A small image classifier, trained from scratch.
Model: 2.57M parameters, activation relu, depths [5, 5, 5].
Training: batches of 128, held-out accuracy 84%.
Data: trained on microscope photos of single blood and bone marrow cells, 97085 training examples.
Rows from block 5 of a small image classifier, named by matrix and row number. Rows with one number belong to one channel. Each number is 500 + 40 x the weight over its row's rms, rounded and kept within 0 to 999. All counts start at 0. Numbers have three digits each. After the name is the row's rms in percent of the matrix's.
After each channel's rows are labels from the 100 images, of 14976, where the channel reaches its highest value: "strongest on" is what is common among them. Only what is clearly more common there than usual is listed. The data: microscope photos of single blood and bone marrow cells. In brackets: how many of the 100, against the usual share in percent.
# sq0: squeeze pointwise conv (model.blocks.5.sq.0.weight, 64x128x1x1), inputs 64-127
# e10: expand pointwise conv (model.blocks.5.e1.0.weight, 128x64x1x1, transposed), outputs 64-127
# e30: expand 3x3 conv (model.blocks.5.e3.0.weight, 128x64x3x3, transposed, each kernel summed), outputs 64-127

sq0.28 092:546477423509450489471497496531566519474517435561659491503461509487484573520514510463457455477453463463583505546551520540498486472425468467571483533500696470509484431487537528526494550485468550
e10.28 077:459546546485557553510493454484517555504510500494526512508432523528561550518444542411430501552467511517533455511511429498471485465530443518504460469527502567498518558514565557557459549435454466
e30.28 077:478481534508530475525458420542528505505461624488511514589532501526481504477429491498509475524528475500496468484554461453507498528484418493473475578523553589529509452480442564444534494461498446
strongest on: cell type: erythroblast (36 vs 14.3)

sq0.0 095:468454447621427536450543524534471537510540522443480477543616438527475500494521540497523451527485533579466440482462501449501497641486563481479528483472521630483463517576534541515517528446546520
e10.0 097:506493536485454535498518450478448549500548521474539537467469543506548462484582487448473453453490473482456478474475455508519467476533447520513472468514418457512491474496453496502499511436473403
e30.0 091:470527462463474500481473395535522489496502577547463473480457488601436526489450470469495520508454512500458478515591473485505525479410543394513539561559466531508504402469507581546506528387548528
strongest on: cell type: erythroblast (52 vs 14.3)

sq0.32 104:467539488479511535511589527466460498463501494521514549483480457481463518525479423536497572528493501492534498538513497541524514467503499520488529535447510438511507535530464502487474510653469522
e10.32 095:490453418503465451503497489500478473468458504499510388479523513510507468438502476473494470480522477508424472452449535461514482504520455444507470484501462539472439552456513492481520535457490536
e30.32 118:437472463467481563503558521516480477458503508494501463477492379475505411505559505508478532480512429502524496489512480490441481530524424554513455504490429506416459496512494473466517489536479494
strongest on: cell type: promyelocyte (26 vs 6.4)

sq0.43 092:446562432529478486444464474510443510477533604456470504487654488489408435472474519457547499524484565462504452451502412558509422610415567434543496597458474542503523404549496538514520545501541481
e10.43 077:459505485474471534503501451491478531569477494475522492481529535478543489475509475422415479474486487555416501511513557387463471461537491512496520471488454556489475481404445496461481524481463437
e30.43 074:498506449505472469593447427564511563491418531515549463482507539530478520544445561467553555496487587485538462427576490510494530486538453459518526525470451491518458401425503536489494457484526507
strongest on: cell type: erythroblast (41 vs 14.3)

sq0.5 095:528440407527418464486487477552525511527488551426459436507558478502495396465513565484629528539463547479517452434499433483537449565395549422590492456518489542526506455525529528492501510429527461
e10.5 081:490507528490427447542503484470485585598521493504472529523498475488460473449578418468474506434503479507480449524537529503425488494500441517483411392551480528520500530483538482471499514488558455
e30.5 087:480562537492539502512468422514476510510533501522504453476469546579513533451474532547507493535449558448579572539598454533539524526447497438507520522543522488502506389434506488482501555418563552
strongest on: cell type: erythroblast (77 vs 14.3)

sq0.11 105:466562489517482491462483423405553477490513470462504498509502553409508511531476516464478512485543461539538486496608525536496499553476486581454509599589507498421468525503476468542400506538485504
e10.11 145:484457482502439552513505519476451486472536510496612473472539567500538511447508433447447500424460456546465519432469514417503457495683537437511516499459414541480457487443502496507499500481468461
e30.11 124:496472371488495502513515548496506479459441494490529438483492483511484499505511544483504500484492526502518372455462535452497432462546489504498449518497419496463453506478481540484485483544403486
strongest on: cell type: segmented neutrophil (47 vs 20)

sq0.37 096:506527532502573433492479506488482514515505529470555522529474494489475471449490456529525518528518468509450507527477504497525530473490506489450499493503459492506486507523466438512490517505565473
e10.37 105:485496469499491568498541591504522483520591494486502503527510522486513517514532512516477502497501513456513722504486534494485520502503585484490548558504454492461491496493532454499614530549518526
e30.37 116:476403536508475383511515519440397496483488448521466522464424539449539546458492415501469485508533495511494471490534479508503524449550499507532523467373503409539486502529520531507478546485490471
strongest on: cell type: eosinophil (88 vs 4.2); smear: peripheral blood (62 vs 16.2)

sq0.6 102:492467488494530499519526530450461529468506548559543514448483468434503482510489467513492541571499635497465548508524513450517502453492459495520517464514507483446628499485449496515471433534437491
e10.6 128:465447482495467450475527494443457482535466521499452432499550464458455448404506496442440442510479462515485489464513565479507485499486453478535407459612519537479486497470451447447471482463527504
e30.6 107:506526480461457573482481432499548503490552548474509531474513494521500479458502506477486478481506403495469557522548506518517476490511515543485466515505511486518499472479528473487519496511583511
strongest on: cell type: erythroblast (33 vs 14.3)

sq0.62 101:451519462479464450497454442489474554542543506453464419492455502508494447470453473438481582601543518503484480463483465490495486530509441476502556469519450484461519475530507411475472466535499453
e10.62 096:507521445503480416502507456536512523526448515504502366486532477466476454448460482473467557484483488556445455530518630491516509491492465488520430486551478559515439501466481445452408515509542467
e30.62 097:495518507478494513506492583504427476494552496482456535445487448545505497454551523472501500508502491498475512517647438579547475513524503466505405502520474512487470503481587515525460510531584540
strongest on: cell type: plasma cell (35 vs 3.6)

sq0.45 092:485528484484520464479511474533419482530527506440484502438457510496543514544527489569562516531453543461625440490434487577669460473426503455501515533441532481613461486484534398435535551523459483
e10.45 096:485506522484482535502520533488492586549520521499495433514424515566536535441474434519513465445511487470453515490522505461456486479488471496521467455518417485452492571498581531552530568468491524
e30.45 082:482455537474506501471553454485487454492520525477452461489494479514496487489528482515459494486488467491481463526555429584476498522415476453482536538540467523510524366426468543415512472405485474
strongest on: cell type: segmented neutrophil (45 vs 20)

sq0.60 101:482500452531458515461542485461454564477567468488509480498498446488498552532539493492464422540510477486537467509518515492500547541480494493457564479495459491495504527567507495421438496453423476
e10.60 094:437516507513549519494573469495509525450511573511514519481497541466486517532510568497507455568526521476476464511503536543505517518505474472569514545532541422550472510481521446458449515508509359
e30.60 110:537469503467537459489483460487507535514514507507488573576493545513513557510479508554520523499563520536481457550566489570546548506468538455512491568414572535528547489605520596532535481439551501
strongest on: cell type: erythroblast (32 vs 14.3)

sq0.58 099:455572515524515540417501507504514516619554520517508522533519596516583527536489548521527462476504530577527485564542527545591525530576489523466521495537499583482451481524568538552505523495490496
e10.58 108:517523581488494520456487450473481563510496492496505520465427532672505495485510455492403500471438479446450507530494503502482468482496487483471510457502452465520514552513513569610492545484488505
e30.58 104:494470483464508499412526552466437466487505496475404463494474464557422471511428422512484486457449447484436429470569435510476504515485463474474482556563471512489522470493479566463434520507518485
strongest on: cell type: segmented neutrophil (67 vs 20); smear: peripheral blood (36 vs 16.2)

sq0.53 112:452405480475474480482469535510475538448554541490501545520522463530490468483423489525518467519507514499519487450506465453468513559449496462472526540526478521521526487518441494465466553463487455
e10.53 083:556521449497547496480495518508517453583443502498491416510495502435555526482450528480513516523488521506479457461500501490563463509497459521501533485483516482544488398475493408384479422493572450
e30.53 134:511551529529491457507433475505547528451449596477472529481506487590473549462490504440484483468499499510457525474562455439541478467453509420469458550524509513460468448493487565468485526443490451
strongest on: cell type: erythroblast (35 vs 14.3)

sq0.63 094:468437453488429483470494492492488499504539550459551605492518460529520491545515486576544478494478536498724408504590451490562481503454482489507521617497607537538505465480469495476487535447506486
e10.63 096:496453501480471576482497504436545547497491502500559445513465543537593581410468510489497464484522546526473487434490494395484498472537471480505513441505476534475502534470616543537496510451503461
e30.63 085:525487449500493524527507450500504500528454561467501509504518530500465519488428488464500434472479521478471448509573437536546495523477517455448495575562491555556480370431442618397511440449475469
strongest on: cell type: erythroblast (32 vs 14.3)

sq0.1 099:406461503527486495432534507491459484500460475454446517456444513506578453472557569585435540519558535544463507557473574535526469470573420565468543501553496503471533529456480417495431503524465450
e10.1 072:536493510474493523519508531490527456497523503473537434398497469493480531525511499491464410503416547510499502474444545480493537489526493428513524463540419494508451404487534498500472429498502488
e30.1 090:462448469455478539442570524461532482477547504512458533508473384477471482491472467487482504504481419535476472550532506483455432462507517523459496503542464510485499506517500548532475486553541520
strongest on: cell type: erythroblast (32 vs 14.3)

sq0.46 097:441472499435518470459491533488521514502503549506522505565444504512499460476451445494435585534618483486425479492503490412447502410488444485452490420484466459480507523502454450531444380536613444
e10.46 105:523519439495528484504492545510494423548518491503446417502562413469451405465430533468479511531505486514491537518510582494555468498450528468489491548538497551520450452495470429471541494563560501
e30.46 092:502500504486511507461526499432420536478544503505444525450481539542458547475522487444476510492497488512443450491578410510529428524510446450501400502453507521480463450491509513472466568498463507
strongest on: cell type: eosinophil (94 vs 4.2); smear: peripheral blood (57 vs 16.2)

sq0.21 111:488455474527486496489592519444477500474466488495565507531499502455487515514579504533525492540423523534474482538535504502498511474535516499487542480524525508489534517506476524517477515523501550
e10.21 095:496442489483474492496494496466497492495538487490508529401515526468496491491589484459422447475477525513432492476437504484481516468517513386490511494481470491460425487407529490490542466481458506
e30.21 136:492496453469467512493500570485448470489484461476442553509479512434498433506480365513491487502540381536514476500525465472479463482535555525495483479484506480518505533504527545498492496559525504
strongest on: cell type: erythroblast (49 vs 14.3)

sq0.35 100:473559451506450563483510531546556432474426475485467487524494521548541520545527585537538543454532458495510459516495511540511480506508465521470484543532484478554458509477532549524523573588555494
e10.35 078:597520507509471516490473489469459511464468453497522450426497485556523457470487494532490530479473473519432465519412514527459465499519490509438466423492457521524478488560500530543531538522465565
e30.35 114:419424450494487519504565519524470478531529505521486502501506407500524438519513410529509509499494397536524458532515457535423519562536466544483506518489457501452525514469502497490506459542465529
strongest on: cell type: segmented neutrophil (63 vs 20)

sq0.34 098:490658461535435539411543448483441524509519488460477493508554530484451553537527505470475492536522500537517383555526501662530503552491496490478495575462490485504442509578520503473469585535485513
e10.34 089:428449465504539581530493482449498526479530501480562461472488565541580499465485499465463431510483507533421566476478533456416520478553538421485522465488477524470433558426507503518534599456476466
e30.34 083:490427449471529478473598530525457505459493474472517496588502521482506468547495517589533539476532512519523360501555485533456526511525491506508439533446511542513510504532487552458503471521501468
strongest on: cell type: segmented neutrophil (81 vs 20); smear: peripheral blood (48 vs 16.2)

sq0.42 100:480458449485443465477482561512482488422501572466458561518504490525518392528503528567522535512562506438527495447511477496467399548510481524442523616513456453524528478492476527437454612535486422
e10.42 088:512505494497504491483492575452505509536459483496509423486569487464456530419443503459497470498461541546409512417480570447542462487509517433493543516499480548506442441447526476478473406477545454
e30.42 088:463460464559470526570520512517500511511478550500515506479527399550542453508511531445549471507463504543549462512588476539482463509569486520439460533516433539407434514457522539481466435566483525
strongest on: cell type: segmented neutrophil (55 vs 20)

sq0.12 100:480497467495454457509441504508513522518492513509503491531441537511535484507477483525481579536535523470468497509490526510502449475487465493515495509474521478501553421480539530491517447555555396
e10.12 090:566520522499445492491502524439479483594463493496431389488531411500478422423486515497470540512480481513492491470522569489520437492445446508494458488573482545553498457538464439484484476541601498
e30.12 092:509522428453472521502554480519494513569550517544492553483518538568507486479526509486516492511506451515461484535618460520566487575465504511465465499589500521545549458482533517478502489488565577
strongest on: cell type: erythroblast (46 vs 14.3)

sq0.55 094:508513403516487612490454519467539487486484532431433466532507489481477501554575613516512506472538450481415512470468459528413494537483519514506519526603491495466479479494509616493485637525520491
e10.55 095:519447507482540489528488493482499515499530473471557544447477547487455509499529492430475465467445549499444489474448522491433508476538510419466579477453474484477446383460437465507476463438523404
e30.55 102:438433431525441512565503544504508504523419510465521498460515465494505454518522486443560465506517483517550450436510544465417466485569539540451508510469456475479460569499569526566516492550453557
strongest on: cell type: segmented neutrophil (42 vs 20)

sq0.57 098:486457492446553585557566626494470518434510602533544618474504442503475511542513431599463486502495486421507531538529464491486561488514517534494526501488514441474521512508420580471515516587501488
e10.57 092:477403436486512499517507528492478464495451498479496462506498514487499548440506490482527441480513483464495488389474509420493491497479471477512536494492499482459493531441543465497503508454478497
e30.57 082:472498434509473587508538479491563486463501563468498535456563449486489421459513471449489462472519385497491519478519498469445420498522492574507500547500476517460486501514468529465531493509492488
strongest on: cell type: erythroblast (33 vs 14.3)

sq0.29 099:493544524457532522561519592542484519492554513505486585593507526540538520551500496592542406468571422527546512570540476585521518542529491554436519554503522515526443515553499533477509505478499495
e10.29 110:523480520477514541505478509499470543490476472507522473524397529557535623481448455533517506475528492436516506454513490461486465502498480509460543430461448460490533536511572573576479517493510492
e30.29 095:504464462506527495453543554491464467477526513482411481484506480536446506508408477490464447465440503447455411518543388506514457500469486464498516560570478512512508463474408572433409488488463486
strongest on: cell type: segmented neutrophil (52 vs 20); smear: peripheral blood (41 vs 16.2)

sq0.33 104:471520495491539459510511539604546494462508505491478519600504462602558514484484534571515504477661471490489476502474529511479494489532488558397509510492454465559501484521473530506500420501532460
e10.33 097:571505523501500498519483494496485487518443449501476452536460461519473522473467473552528540496524504443543523455535484500468504495465466538451494462493476469528545466545507532540539460537518536
e30.33 094:441483461493507486439532528471473485510529480506389511475494464539461527480450461504468501454420446442416473505521392506513447532403506438487513535551482478457515465518436525449408505440490529
strongest on: cell type: segmented neutrophil (46 vs 20)

sq0.39 100:501522488496548551518626536456435566509560534579561507435451475460500565516520479515431472548425519446527478602519523559540540478561503510514544444458539453482497467596486536445486505527415516
e10.39 096:443451494481558459507538460489544464460474540477465462460500492542460501458531530446486442561484556440453522459463498476456526470455462460545473467508497446366458547449493493547523561395439536
e30.39 108:461428526420504559479518493450561470451556500475492585485455407488511448469525448513508462504554374476482491543523516520453461481485477528511532524457515536497517471516539511470546504478541467
strongest on: cell type: erythroblast (37 vs 14.3)

sq0.14 101:497531496522520524512563489429466546464548506505526535527510513416493528616575535523483465542480500504536506512561515540508538577525536576491604557582522479455501535600497518466454561548438526
e10.14 154:474374488487453517504542516470472498462528541487544507465501615503486530453531460450455426449462462503450513412466505439461476472546518407540523485478446488411451506444526491515513519438473498
e30.14 103:455417417486493514494507574486509464457453505476492521492490427502516458497510477503501472508516443511519381483514506475464449453545524506516505518470430483477481517513516591509494495547451498
strongest on: cell type: segmented neutrophil (43 vs 20)

sq0.10 100:580494444439500598519497564460490490509472606483479489477532457524487519480540462517507497498486486466445537494460393488470534544453506441527511508516480552487517417480501616456548555504571464
e10.10 122:478482478507488484480500514489592484526476488497538552502462500463470533520513469451464548448437590514509502478488496426472583494476497441489535479523464470436510492443462437484503489494472464
e30.10 078:504480477490515551521491397508562497520551565523516490403548507573498515457544489422480440537515529426472532495585522468444448558491475536526532548480473506466540483450506516488511553440532538
strongest on: cell type: erythroblast (47 vs 14.3)

sq0.2 104:421485444492421485401493505476440537493543438479448422489413515527486495472478489421489517560504484479470386473461484465455500522534428478445539466504435419477506512549456461429447493512471468
e10.2 106:493535468500548445497493490484520471521475504508514407456541496453487491500479554462467521543489528538455466505494558486551513506504483401499516528523527520535416451443482459426411471498538434
e30.2 112:527490533519518409522477569499452514485494549460480554527492476580498580460557519517476511499546509561492463504552476521532514471508514454510423530456523509486471523584567569505495536527504477
strongest on: cell type: plasma cell (35 vs 3.6)

sq0.36 101:478494440458440533429513547518577426525437531518492528558521554540543527520503542491551505433532488517515439546559465489529504485516454475472458530525486556527460464453546563562507501509552453
e10.36 090:627554549503471515477451463428488491476460463502533497451511497574552505451477488527462570479416507555444466520452485506483492505528496501433520444410477522575487490547470539575471496551481530
e30.36 108:504467406493515512464509540476415469514518499485484474500513459524440473500467474485478482483475480516478438513546416507498453523536486490441444545574444536406508451420512514453431494550518507
strongest on: cell type: segmented neutrophil (77 vs 20)

sq0.40 093:501462532436522469465495515461643502494534557534556510494518540474545563452468538490455511477506515506518496479615516474497528460463436474499479433618498546456493494433436437624440406482551526
e10.40 103:506508466492515542472512518444409499506520505505512465464567484470527469454442487417460532494459407521477529506530504484468394497509536463519501542506467563513456471501480472487504508547433490
e30.40 110:550492482437528521453463438458469517471480479476501439475476552476452553515465542456501509472471568502453422462496511515552426465487460464487446514435488540509482444469518498499470487456462434
strongest on: cell type: eosinophil (36 vs 4.2)

sq0.15 092:450521509464538597423458495487491532538526457657545444484425457509596571466483527450366505518520483536464489538470533496458653445564399521496493407479489487461493503515499521473527507484462557
e10.15 073:443485512495553569463513433450481500537439510492520503469454539501525558501453424445462487457432480541519510504482556461426469502488409490512545415540430536451511510450473504524456532464486474
e30.15 068:539506462497520506457542438486512551490555527482459515524481528520405511445492529471456463471493489499438473482576552525474434528421502544466485576484468515486577539544482514485517540478503442
strongest on: cell type: erythroblast (50 vs 14.3)

sq0.7 097:548506480485444513560519564520462546455525566440540555490501441482468464550549449604517502535486547469557481536485512542509421514459435498518529519460515393524575444496511565409523519468475428
e10.7 089:451462468499474480506535545443479523543414527492462439535513480469481591444456494504520449520515486484503454452528538490467485478447418510539469456556503490517520556486610482496425508501540463
e30.7 082:533469485490564535508512426501569472551582580512513560541600551488532516508469446531524429510558474550492481569549482596494528487526517490532553546531525510569567429453481541473537435444532483
strongest on: cell type: erythroblast (43 vs 14.3)