{
  "dataset": "microscope photos of single blood and bone marrow cells",
  "horizontal_flip": true,
  "targets": ["cell type"],
  "hidden_act": "relu",
  "optimizer": "adam_atan2",
  "warmup_steps": 1610
}
Rows from block 3 of a small image classifier, named by matrix and row number. Rows with one number belong to one channel. Each number is 128 + 24 x the weight over its row's rms, rounded and kept within 0 to 255. All counts start at 0. Numbers have three digits each.
Before each channel's rows are labels from the 100 images, of 14976, where the channel reaches its highest value: "patch colour" is the nearest of a few named colours to the mean colour under the peak. Only what is clearly more common there than usual is listed. The data: microscope photos of single blood and bone marrow cells. In brackets: how many of the 100.
# sq0: squeeze pointwise conv (model.blocks.3.sq.0.weight, 32x128x1x1), inputs 0-127
# e10: expand pointwise conv (model.blocks.3.e1.0.weight, 64x32x1x1, transposed), outputs 0-63
# e30: expand 3x3 conv (model.blocks.3.e3.0.weight, 64x32x3x3, transposed, each kernel summed), outputs 0-63

patch colour: purple (59)
sq0.4:155065094117124144142148132115133142120050137102095195128146144127104140111172153115121113142089135097148141046127151108134114141177114141161103151129125130163118139102112158118171134189141121126129142111134109100089125118135114118138096109132142115121124168137115159132119135146084134119145141164145087141132108129101107136136095144114168142140148170130119104150116126109121133130113
e10.4:219115126070074115138136121128129111203110120129110120095137142128098133141138158106132136131108126123131136120149107144112101122122130112135157133126121115116075140126112085142113121127161113
e30.4:133155126108114140155151102116109131128112109126092105102130099157130101150089126145086073146140154134132104094105162159109101125096123116095114129103144112118081120097108104092120113079105094

patch colour: pink (43)
sq0.21:151122133108092150120167087112155114093101152097113068133106141128106117113064080110094140151097104114069134104115171099097124138091105150153117127126114127110154162123124136085142132121129097146103136096141123123092086110119096127131142108133082136131143171117139149121112182128095087117090110134121148128105143157155114139109092142137154139130146163161122125121142130156126139137099
e10.21:103150165100126156084129114155103160126123151137145131113145100135133086132135096139094150105151127117135127157176151152110142062145124140155072160136126156150101131126128119121173137127150155
e30.21:119151107125135129116151152120127130127166128129099113090120132186178086140130138137078152133145114141140099119090136139083137119119144109135087126141181147135092111077107146096127111110096108

patch colour: blue (79)
sq0.5:118121128135136139119134132155120070129120131110114132117127124130114074111133127128111102137122138122116145127149137125137112095116100134107113121118114111122120136144114086158135078126107167141179105109094157101092171106138162111109105091141146096141169105139083135133077150087121137135142147146099105162083095106152118063055107139129149176096116134159108093112119126117100102121118
e10.5:145126126155127119150121128116109155122133161111150152166106122142136121130096134147096059124113129138112136126108100138141148122124118154118169120145134188060168122174148132132184141130114154
e30.5:123141129133126167168127124117088098147140105102099148113094126132143099181112066100121133170104166093103097105140140151137105102116129098123127075130145101102128124111122100126112110114097138

patch colour: grey (74)
sq0.25:147140141115132208135116128153130124132128189129150133103126193125115126127138136166108138206138122123115216128134165118124123127130105201156120158144116124136141168148138135129160138135130126145118124088138145145098144143147143093141136126140100145119154103099143147118117147152102103132094131148127156132123155161111141102139107160104130123117132136157144140158137124148094170148153
e10.25:111115139113112106139081158124094159097104157070165111114092123111132111116114124127166129081114128091111109127121106116100113096121095155121112131090138165118103088105120108104155118111094142
e30.25:138148101099121148138150129112140109117130110111115117130114074154171093134127106107128148133130132123119104121101155152112113042109105100119096106118166127140103119096110092108111124111068135

patch colour: grey (90)
sq0.12:126109134111151205120096118127118110101098147106138117089114244126122105126118108134097128207113114089116220108122160127129125120110108236150081136123139126118136168120115113108130109116118114119107122132131113133123114112126126135135135133124135111121121123115133135112121140123149136117130118136115117095112107150135139106130122116133139121129124130134121118149124135137135138122131
e10.12:117122132126130106132081156125101166108097165097176124131106123126130105078117117109148133103106129081125089118106090125105117104127088158131117132108135181119104103118114103094167118114109156
e30.12:150133105108124152137157146117145101122148124105116110131124080154173098138123120099131160136122124118129102116097157146108115045101099103110097113128168126133103116104113098090110114117078122

patch colour: blue (35)
sq0.2:101144150138108125135114106137138131114138115127118106135119122125127126124110089117108151121121131138105110143140113129119142144113112127092133125129098131121135114160128133131105139102100147154155121099078161130088185128167177129115146126093080088145189082111113091117112099082153088164062176106135121134114128139150130090110110167161114162092116100131109094090147139155135161102148
e10.2:130158145135143155101131088081116107119125105111115135149107113133124099124112100138107105075142128130160138154145135176131165088139105077173166156161124116104145113150175096122111128119129126
e30.2:093143110135111139117165120162104123127113114095120149145120135088148106110122087121151089110128087067114127109123173144129117122136094129099122122094083114128129167095170116146126116139073124

patch colour: white (64)
sq0.3:122126112122129116119102125122158141137114114128122125116119123131132140122124143166142155115129117144129106118114091137122137142138126119126128116136143134126157109155115149112147147124138118189112109137147128112146118084192106100115084140159133065192106121093145166107142135121098145067136094103152184137152152109131152143161154141082061117165160150125184143120102129130096108090104
e10.3:094135146101116141095115075079133081106122094118086102119116156125076109118150125101151131085133127127119149144143131128098083107107124141126135158151135107123100121123115076131092140160118115
e30.3:107134154118139146173137151127100130122122114063129116130138143143104140175139105110095170173135168128123128153132150136142117130098104112092134135189107098090144121160139166091113132132144114

patch colour: grey (45); purple (41)
sq0.24:117150137108111106131163121153143117128133162130119143173130125129141116129142119091116147109116126176143113134118152136124130090159120107103149143114114119139177156179131133095129129109108132120126110112124107116104108121148097131111099155152118108184091153120123140123135100144109111097110090107122097100138083066122173103121104068138116109164169121113175094113110137093114110148052
e10.24:154171132109132122086080113115129113159102110175111128145162136128087082116159144097132151149131130092082076138128108131126113107155139104125111168150134117146116168137142101106142136150109138
e30.24:125094123139115148131136153098114103148115096096090150090126108160119123136147108167129196140114132114137136128157141115126100149118122139117107136203098105119118131148122192099095130117145118

patch colour: grey (48); purple (41)
sq0.19:091128118113129082096155125157122142165122146150144133166095100127122145115142125106112127084120095154150141119100139126108127141137115083107156091134118109101110150118131130142124136116101147106086124089129150094082083132125108108120111072118136134095098148088106113105084140128076144130131097125072137130072151132110148123107074114116140130112113133165079098107169106139115106136124
e10.19:138153131143126133132114121134076130146186130177128134116170157136151133133096103170174113161153128156097115137107136109129133139160151136121102110081125128087142174106105158163139126110130142
e30.19:114120118150109109092110118128120133127119137136124071127088135128101077141146116142149151150112098123138056086079116131140132127090157118151093096144115143130106080130134148097129095141147144

patch colour: purple (41); blue (30)
sq0.6:132139128136129113135134123124129125108138127140151099121132103130129125126093103104125152114121134149091091142135129129131135147116130113136155132128133135129126131137147135119109145118122120092116089122102160210086182120126097127144138089093119164121127083102201115141071154058133118108115087138122140144127135163156139106149087121125141076164121100145109105154151110093100135085176
e10.6:111124147146145156120128149154138128114127159096130145159073118140142098071128155140160135136153126117157069134116143165126177127141119112155141144154134160127141086158152151146125140132125187
e30.6:113118119131133132110161101122122120129119126159119154140101118098143106089096134120126075123109113147114156145135149124072120133159134092123107130073119147125172159092085078147172151118103135

patch colour: blue (78)
sq0.9:124133131157106163198123107126150142112124126129108111131164159126127138129105101156119147160114157137123125129157146129130133133131130163117123193122119200158159129165134140104116136117104114087124119129141101107142108120139103135127089105180141079178125129134097155111118097142144133089139113144139062062124081101128180125145132110149102135119138153131132104108110141109146138123111
e10.9:118136126098098102086088123106135144120100119112125123108125117131108080083177137110126144085110125067092084115106103119111105088130103144132101131092110138136098123118109082113136135141133118
e30.9:167149131088145147136175166143153128122137140114107102109122146154179103143134133129115173144112137164146111122106193165128130118108118136080106144149136118164099145107122155121112113114091098

patch colour: purple (43)
sq0.10:098126084128151107100130144150104140232136140187150137153106125126120147118146150156150121112152110147154155128116123124124108118135133108132161097124143119103091134117114124153136137122165145118130118091117155099093117108121130099092151096099139144125111139099097108127080100125103158166136116124091160132106171102088153116105094125104104130122119113139108092116149098159079100135112
e10.10:132121125144118127147128135111102107123166118139129147127133165147141147133096115151255142149139128161107129132114132100135128146148118141107114102101125130101142141135112144160122142128109105
e30.10:137132123155137122114112115139110111138120153105143072148112139073086111126166136138157137130114118130136077112091126121162107112071115120114123101130074087129132092152142115087125133159157141

patch colour: blue (81)
sq0.8:087106092137173118123094155113135106109115101103094103122140115131129110124101132107154141119123141122095123121137104137154126106102142113094120131116175117126146086155114123146132126124126127102159120094135094154104139131150142108130107137161111095171106148135165180126155115113122134103122127152149093120153125089107146128155112073111097124192169166152155108184088119084139159153164
e10.8:141165147106096129147146145070154097134073130112137152121126111120121144125149169078138168151132125080123102119123096132138099154122102131143147169114104092152106113153105112097099138142129116
e30.8:054106119108162136136135113121101119147102144100099155101093113108143149117133169119139147130130137097098148160153129109086082109112094128109138147110107114110123151187150162147115135121146131

patch colour: blue (82)
sq0.29:120119114240141115140160143137098139115119129131113120132162105126138138138114115141138099111122207126126114121220140145196126083128139110106117143129148133136117131123111136143124108128128146096173130119135130149121145158127144067104086139142136118132133133152157137143137093136109133123137127145122111112127103102093113125129112115079110138133157129126161100129107086119108133154124
e10.29:123109117121117116125121129114179129122110116131118144124132127135085118118143135110125130130101126105112101113117090132144121126133118132135127127123117123139125132147122115120124255215126119
e30.29:137144133092116156159161128119093081130103113104124171119108145138152116126095105140127135105125160098126144158134190142091118154142103118090100137130108089106138171123111126188111140117129117

patch colour: blue (52); black (30)
sq0.26:132142163125100119166139115126138149152123135128135179144145129129121143134171151137112135118125135136170140126126144117125151159191121121119122152128106162159153137151139146099122139142121109146117125161120127112175090116096131089092105134130193113154077108126103128093142131139086185119201129123158147101151164100087137119128165113090087142108115142129122165113124093117108122110101
e10.26:147117092097098087109116094122132120147130113131096074078142156105099114131153142107136133111086125127087134088115093112106088108116151105106120105094121124104100141085103101141111125136140104
e30.26:154157143138148106125153149113116129123109139111074092080136120142131139106095136133074117120132127174149125122114159147157123124077149119101141164149116100117091118137124116069120104104125083

patch colour: pink (44)
sq0.31:134128127127098134086111097119169147123114093125124122118088121128128147124126118126107179132105097126142122115115101124090118150128109134140124095137104124103156087155109168123146174128134132171112164100137157122078141145164143111092173128109091106150121167112129128111121161154109081158085130057142162136127132147111127158118097154120141143131121156134147103093167091160097127082131
e10.31:129150180115121174123126082101101095132134103105094117117093136129113117115152103146138122082146128122144130182155143151087116102130094122155129188117127101126118096108126113133101121122152092
e30.31:095163110122113101103168117149099117119140104129151077154102127141141085131134104114148157125145094124100105090065168158108109116137105108092103116137127128118102113098143164147130095121114120

patch colour: blue (93)
sq0.30:100145141144143124128134138158122116130147124109113095102131120129255115204100117108138121126130140147112119151142133221140114085108145126105106125124142130121139134135135118144105110113117142125128119079134156133084122151143159088131117121125117163099122137108144127107113134122104132154120127128122154129121146131129118134125068103110136119125134123135136074112144108145129134148115
e10.30:109093104145140127126089142094139112118112088128114151151138130230114120075134119112127125128110128105098123118120107141138130129206131147147108130129111137148145124145139134092123136135104110
e30.30:128128129130134118113111119091134124120154125109126152140116122077170119058134127121160109068142084078138151142130110063108133134134126129114129167068135129120141142123132090133121139126134141

patch colour: pink (43)
sq0.7:116133130104086113123136083112145136111124126129137075151100107128117136111076081123105164112108096139095087124104118111082117147109095113115147117129092129118141116144134142106123154120112112136091137089115153137062127138132111111106159119114070145154119159095143124091107149117096081134059122095125148145105138147123150134106074144133150123144130149144125104121174095155115142106129
e10.7:123159204130144188104140090138093138144132137125107122132128101125138107100144113153105146102173128118130098193129165141085138102138110110154114179118130109125126121113128137118122119113141127
e30.7:091125117121126075043142132137118122131122148150127106132113131132134093108129146121112172101124053139121113107087128128105130130146138129151107126162123149127112120096128189137137103121120107

patch colour: blue (65)
sq0.20:094108107126164110126115174112097104124119102102111150104148114130118106118143162128142096115122146102125150115138090122159112110119124105107089136103146115142100091108103103163157089165127138110127148105159109114104099113108106086134096141164122080126159187116127150133164100155121133119141150162119102130118110120084127135119095159075167166141155185149121099126140114134107126151084
e10.20:145108121124090091176156147119138095138121112108119147123095101143127168127135164128123141158105124129101113113115095097140052153132105140113184122090124097126124110147097132114099118124130092
e30.20:103118132085121144155122084140106110126094138144089120103135108079107110158099147138100099145109155115134126138115145151111082146076106124113126134109100096112091129124143137100107104126136061

patch colour: purple (39)
sq0.13:137115107127094083123131094139151135146107125142124131137114106130110140106136102129077141083114120150134105112124124105112143140129084082144138115116085137105146130132126152107112147099136131163128100147070157107134098109140141099113103120121171094134086160122103119108109119089090171131169098094119180144132173108093161130106139151087091125089127126120135124102143102161098095105089
e10.13:131170140117094138130111087083149076125157078131103125057137163144117135132152143148154143138129129140124143147149122132143105136138149123140129153068128110104131139104094120163104122145136088
e30.13:110160113167132102143119111122095121146125096063124093104096099150128131109129094120129127114152153134116108122110111101161121115077125128103135107167104086095111093179152151110120117125153140

patch colour: blue (68); black (26)
sq0.1:123105111114147126119130142067127140130131125147141123140131120128123138124119159156171122125153119077123103125107127126132164148135162124141117129134168115135103118103128136109127133134152084104140151105171091142103118125179105136161170107145116113100105142134159169149111096161108130111119098150167121090188116123106128193185098078122118086148163142104160104141107134093147136130092
e10.1:122091145100113144139148112094132108113129108121148091130100113101135142137140167118144232123137125142113142135126137139080130128100097075132129130149126110161084113098149103141121120129122116
e30.1:117142099114134144142136123173117156104133141122126116139133103138141150137119148131123089128150129126110135076136151188108117099099113135068103140077111107098107154146164078144121121127085096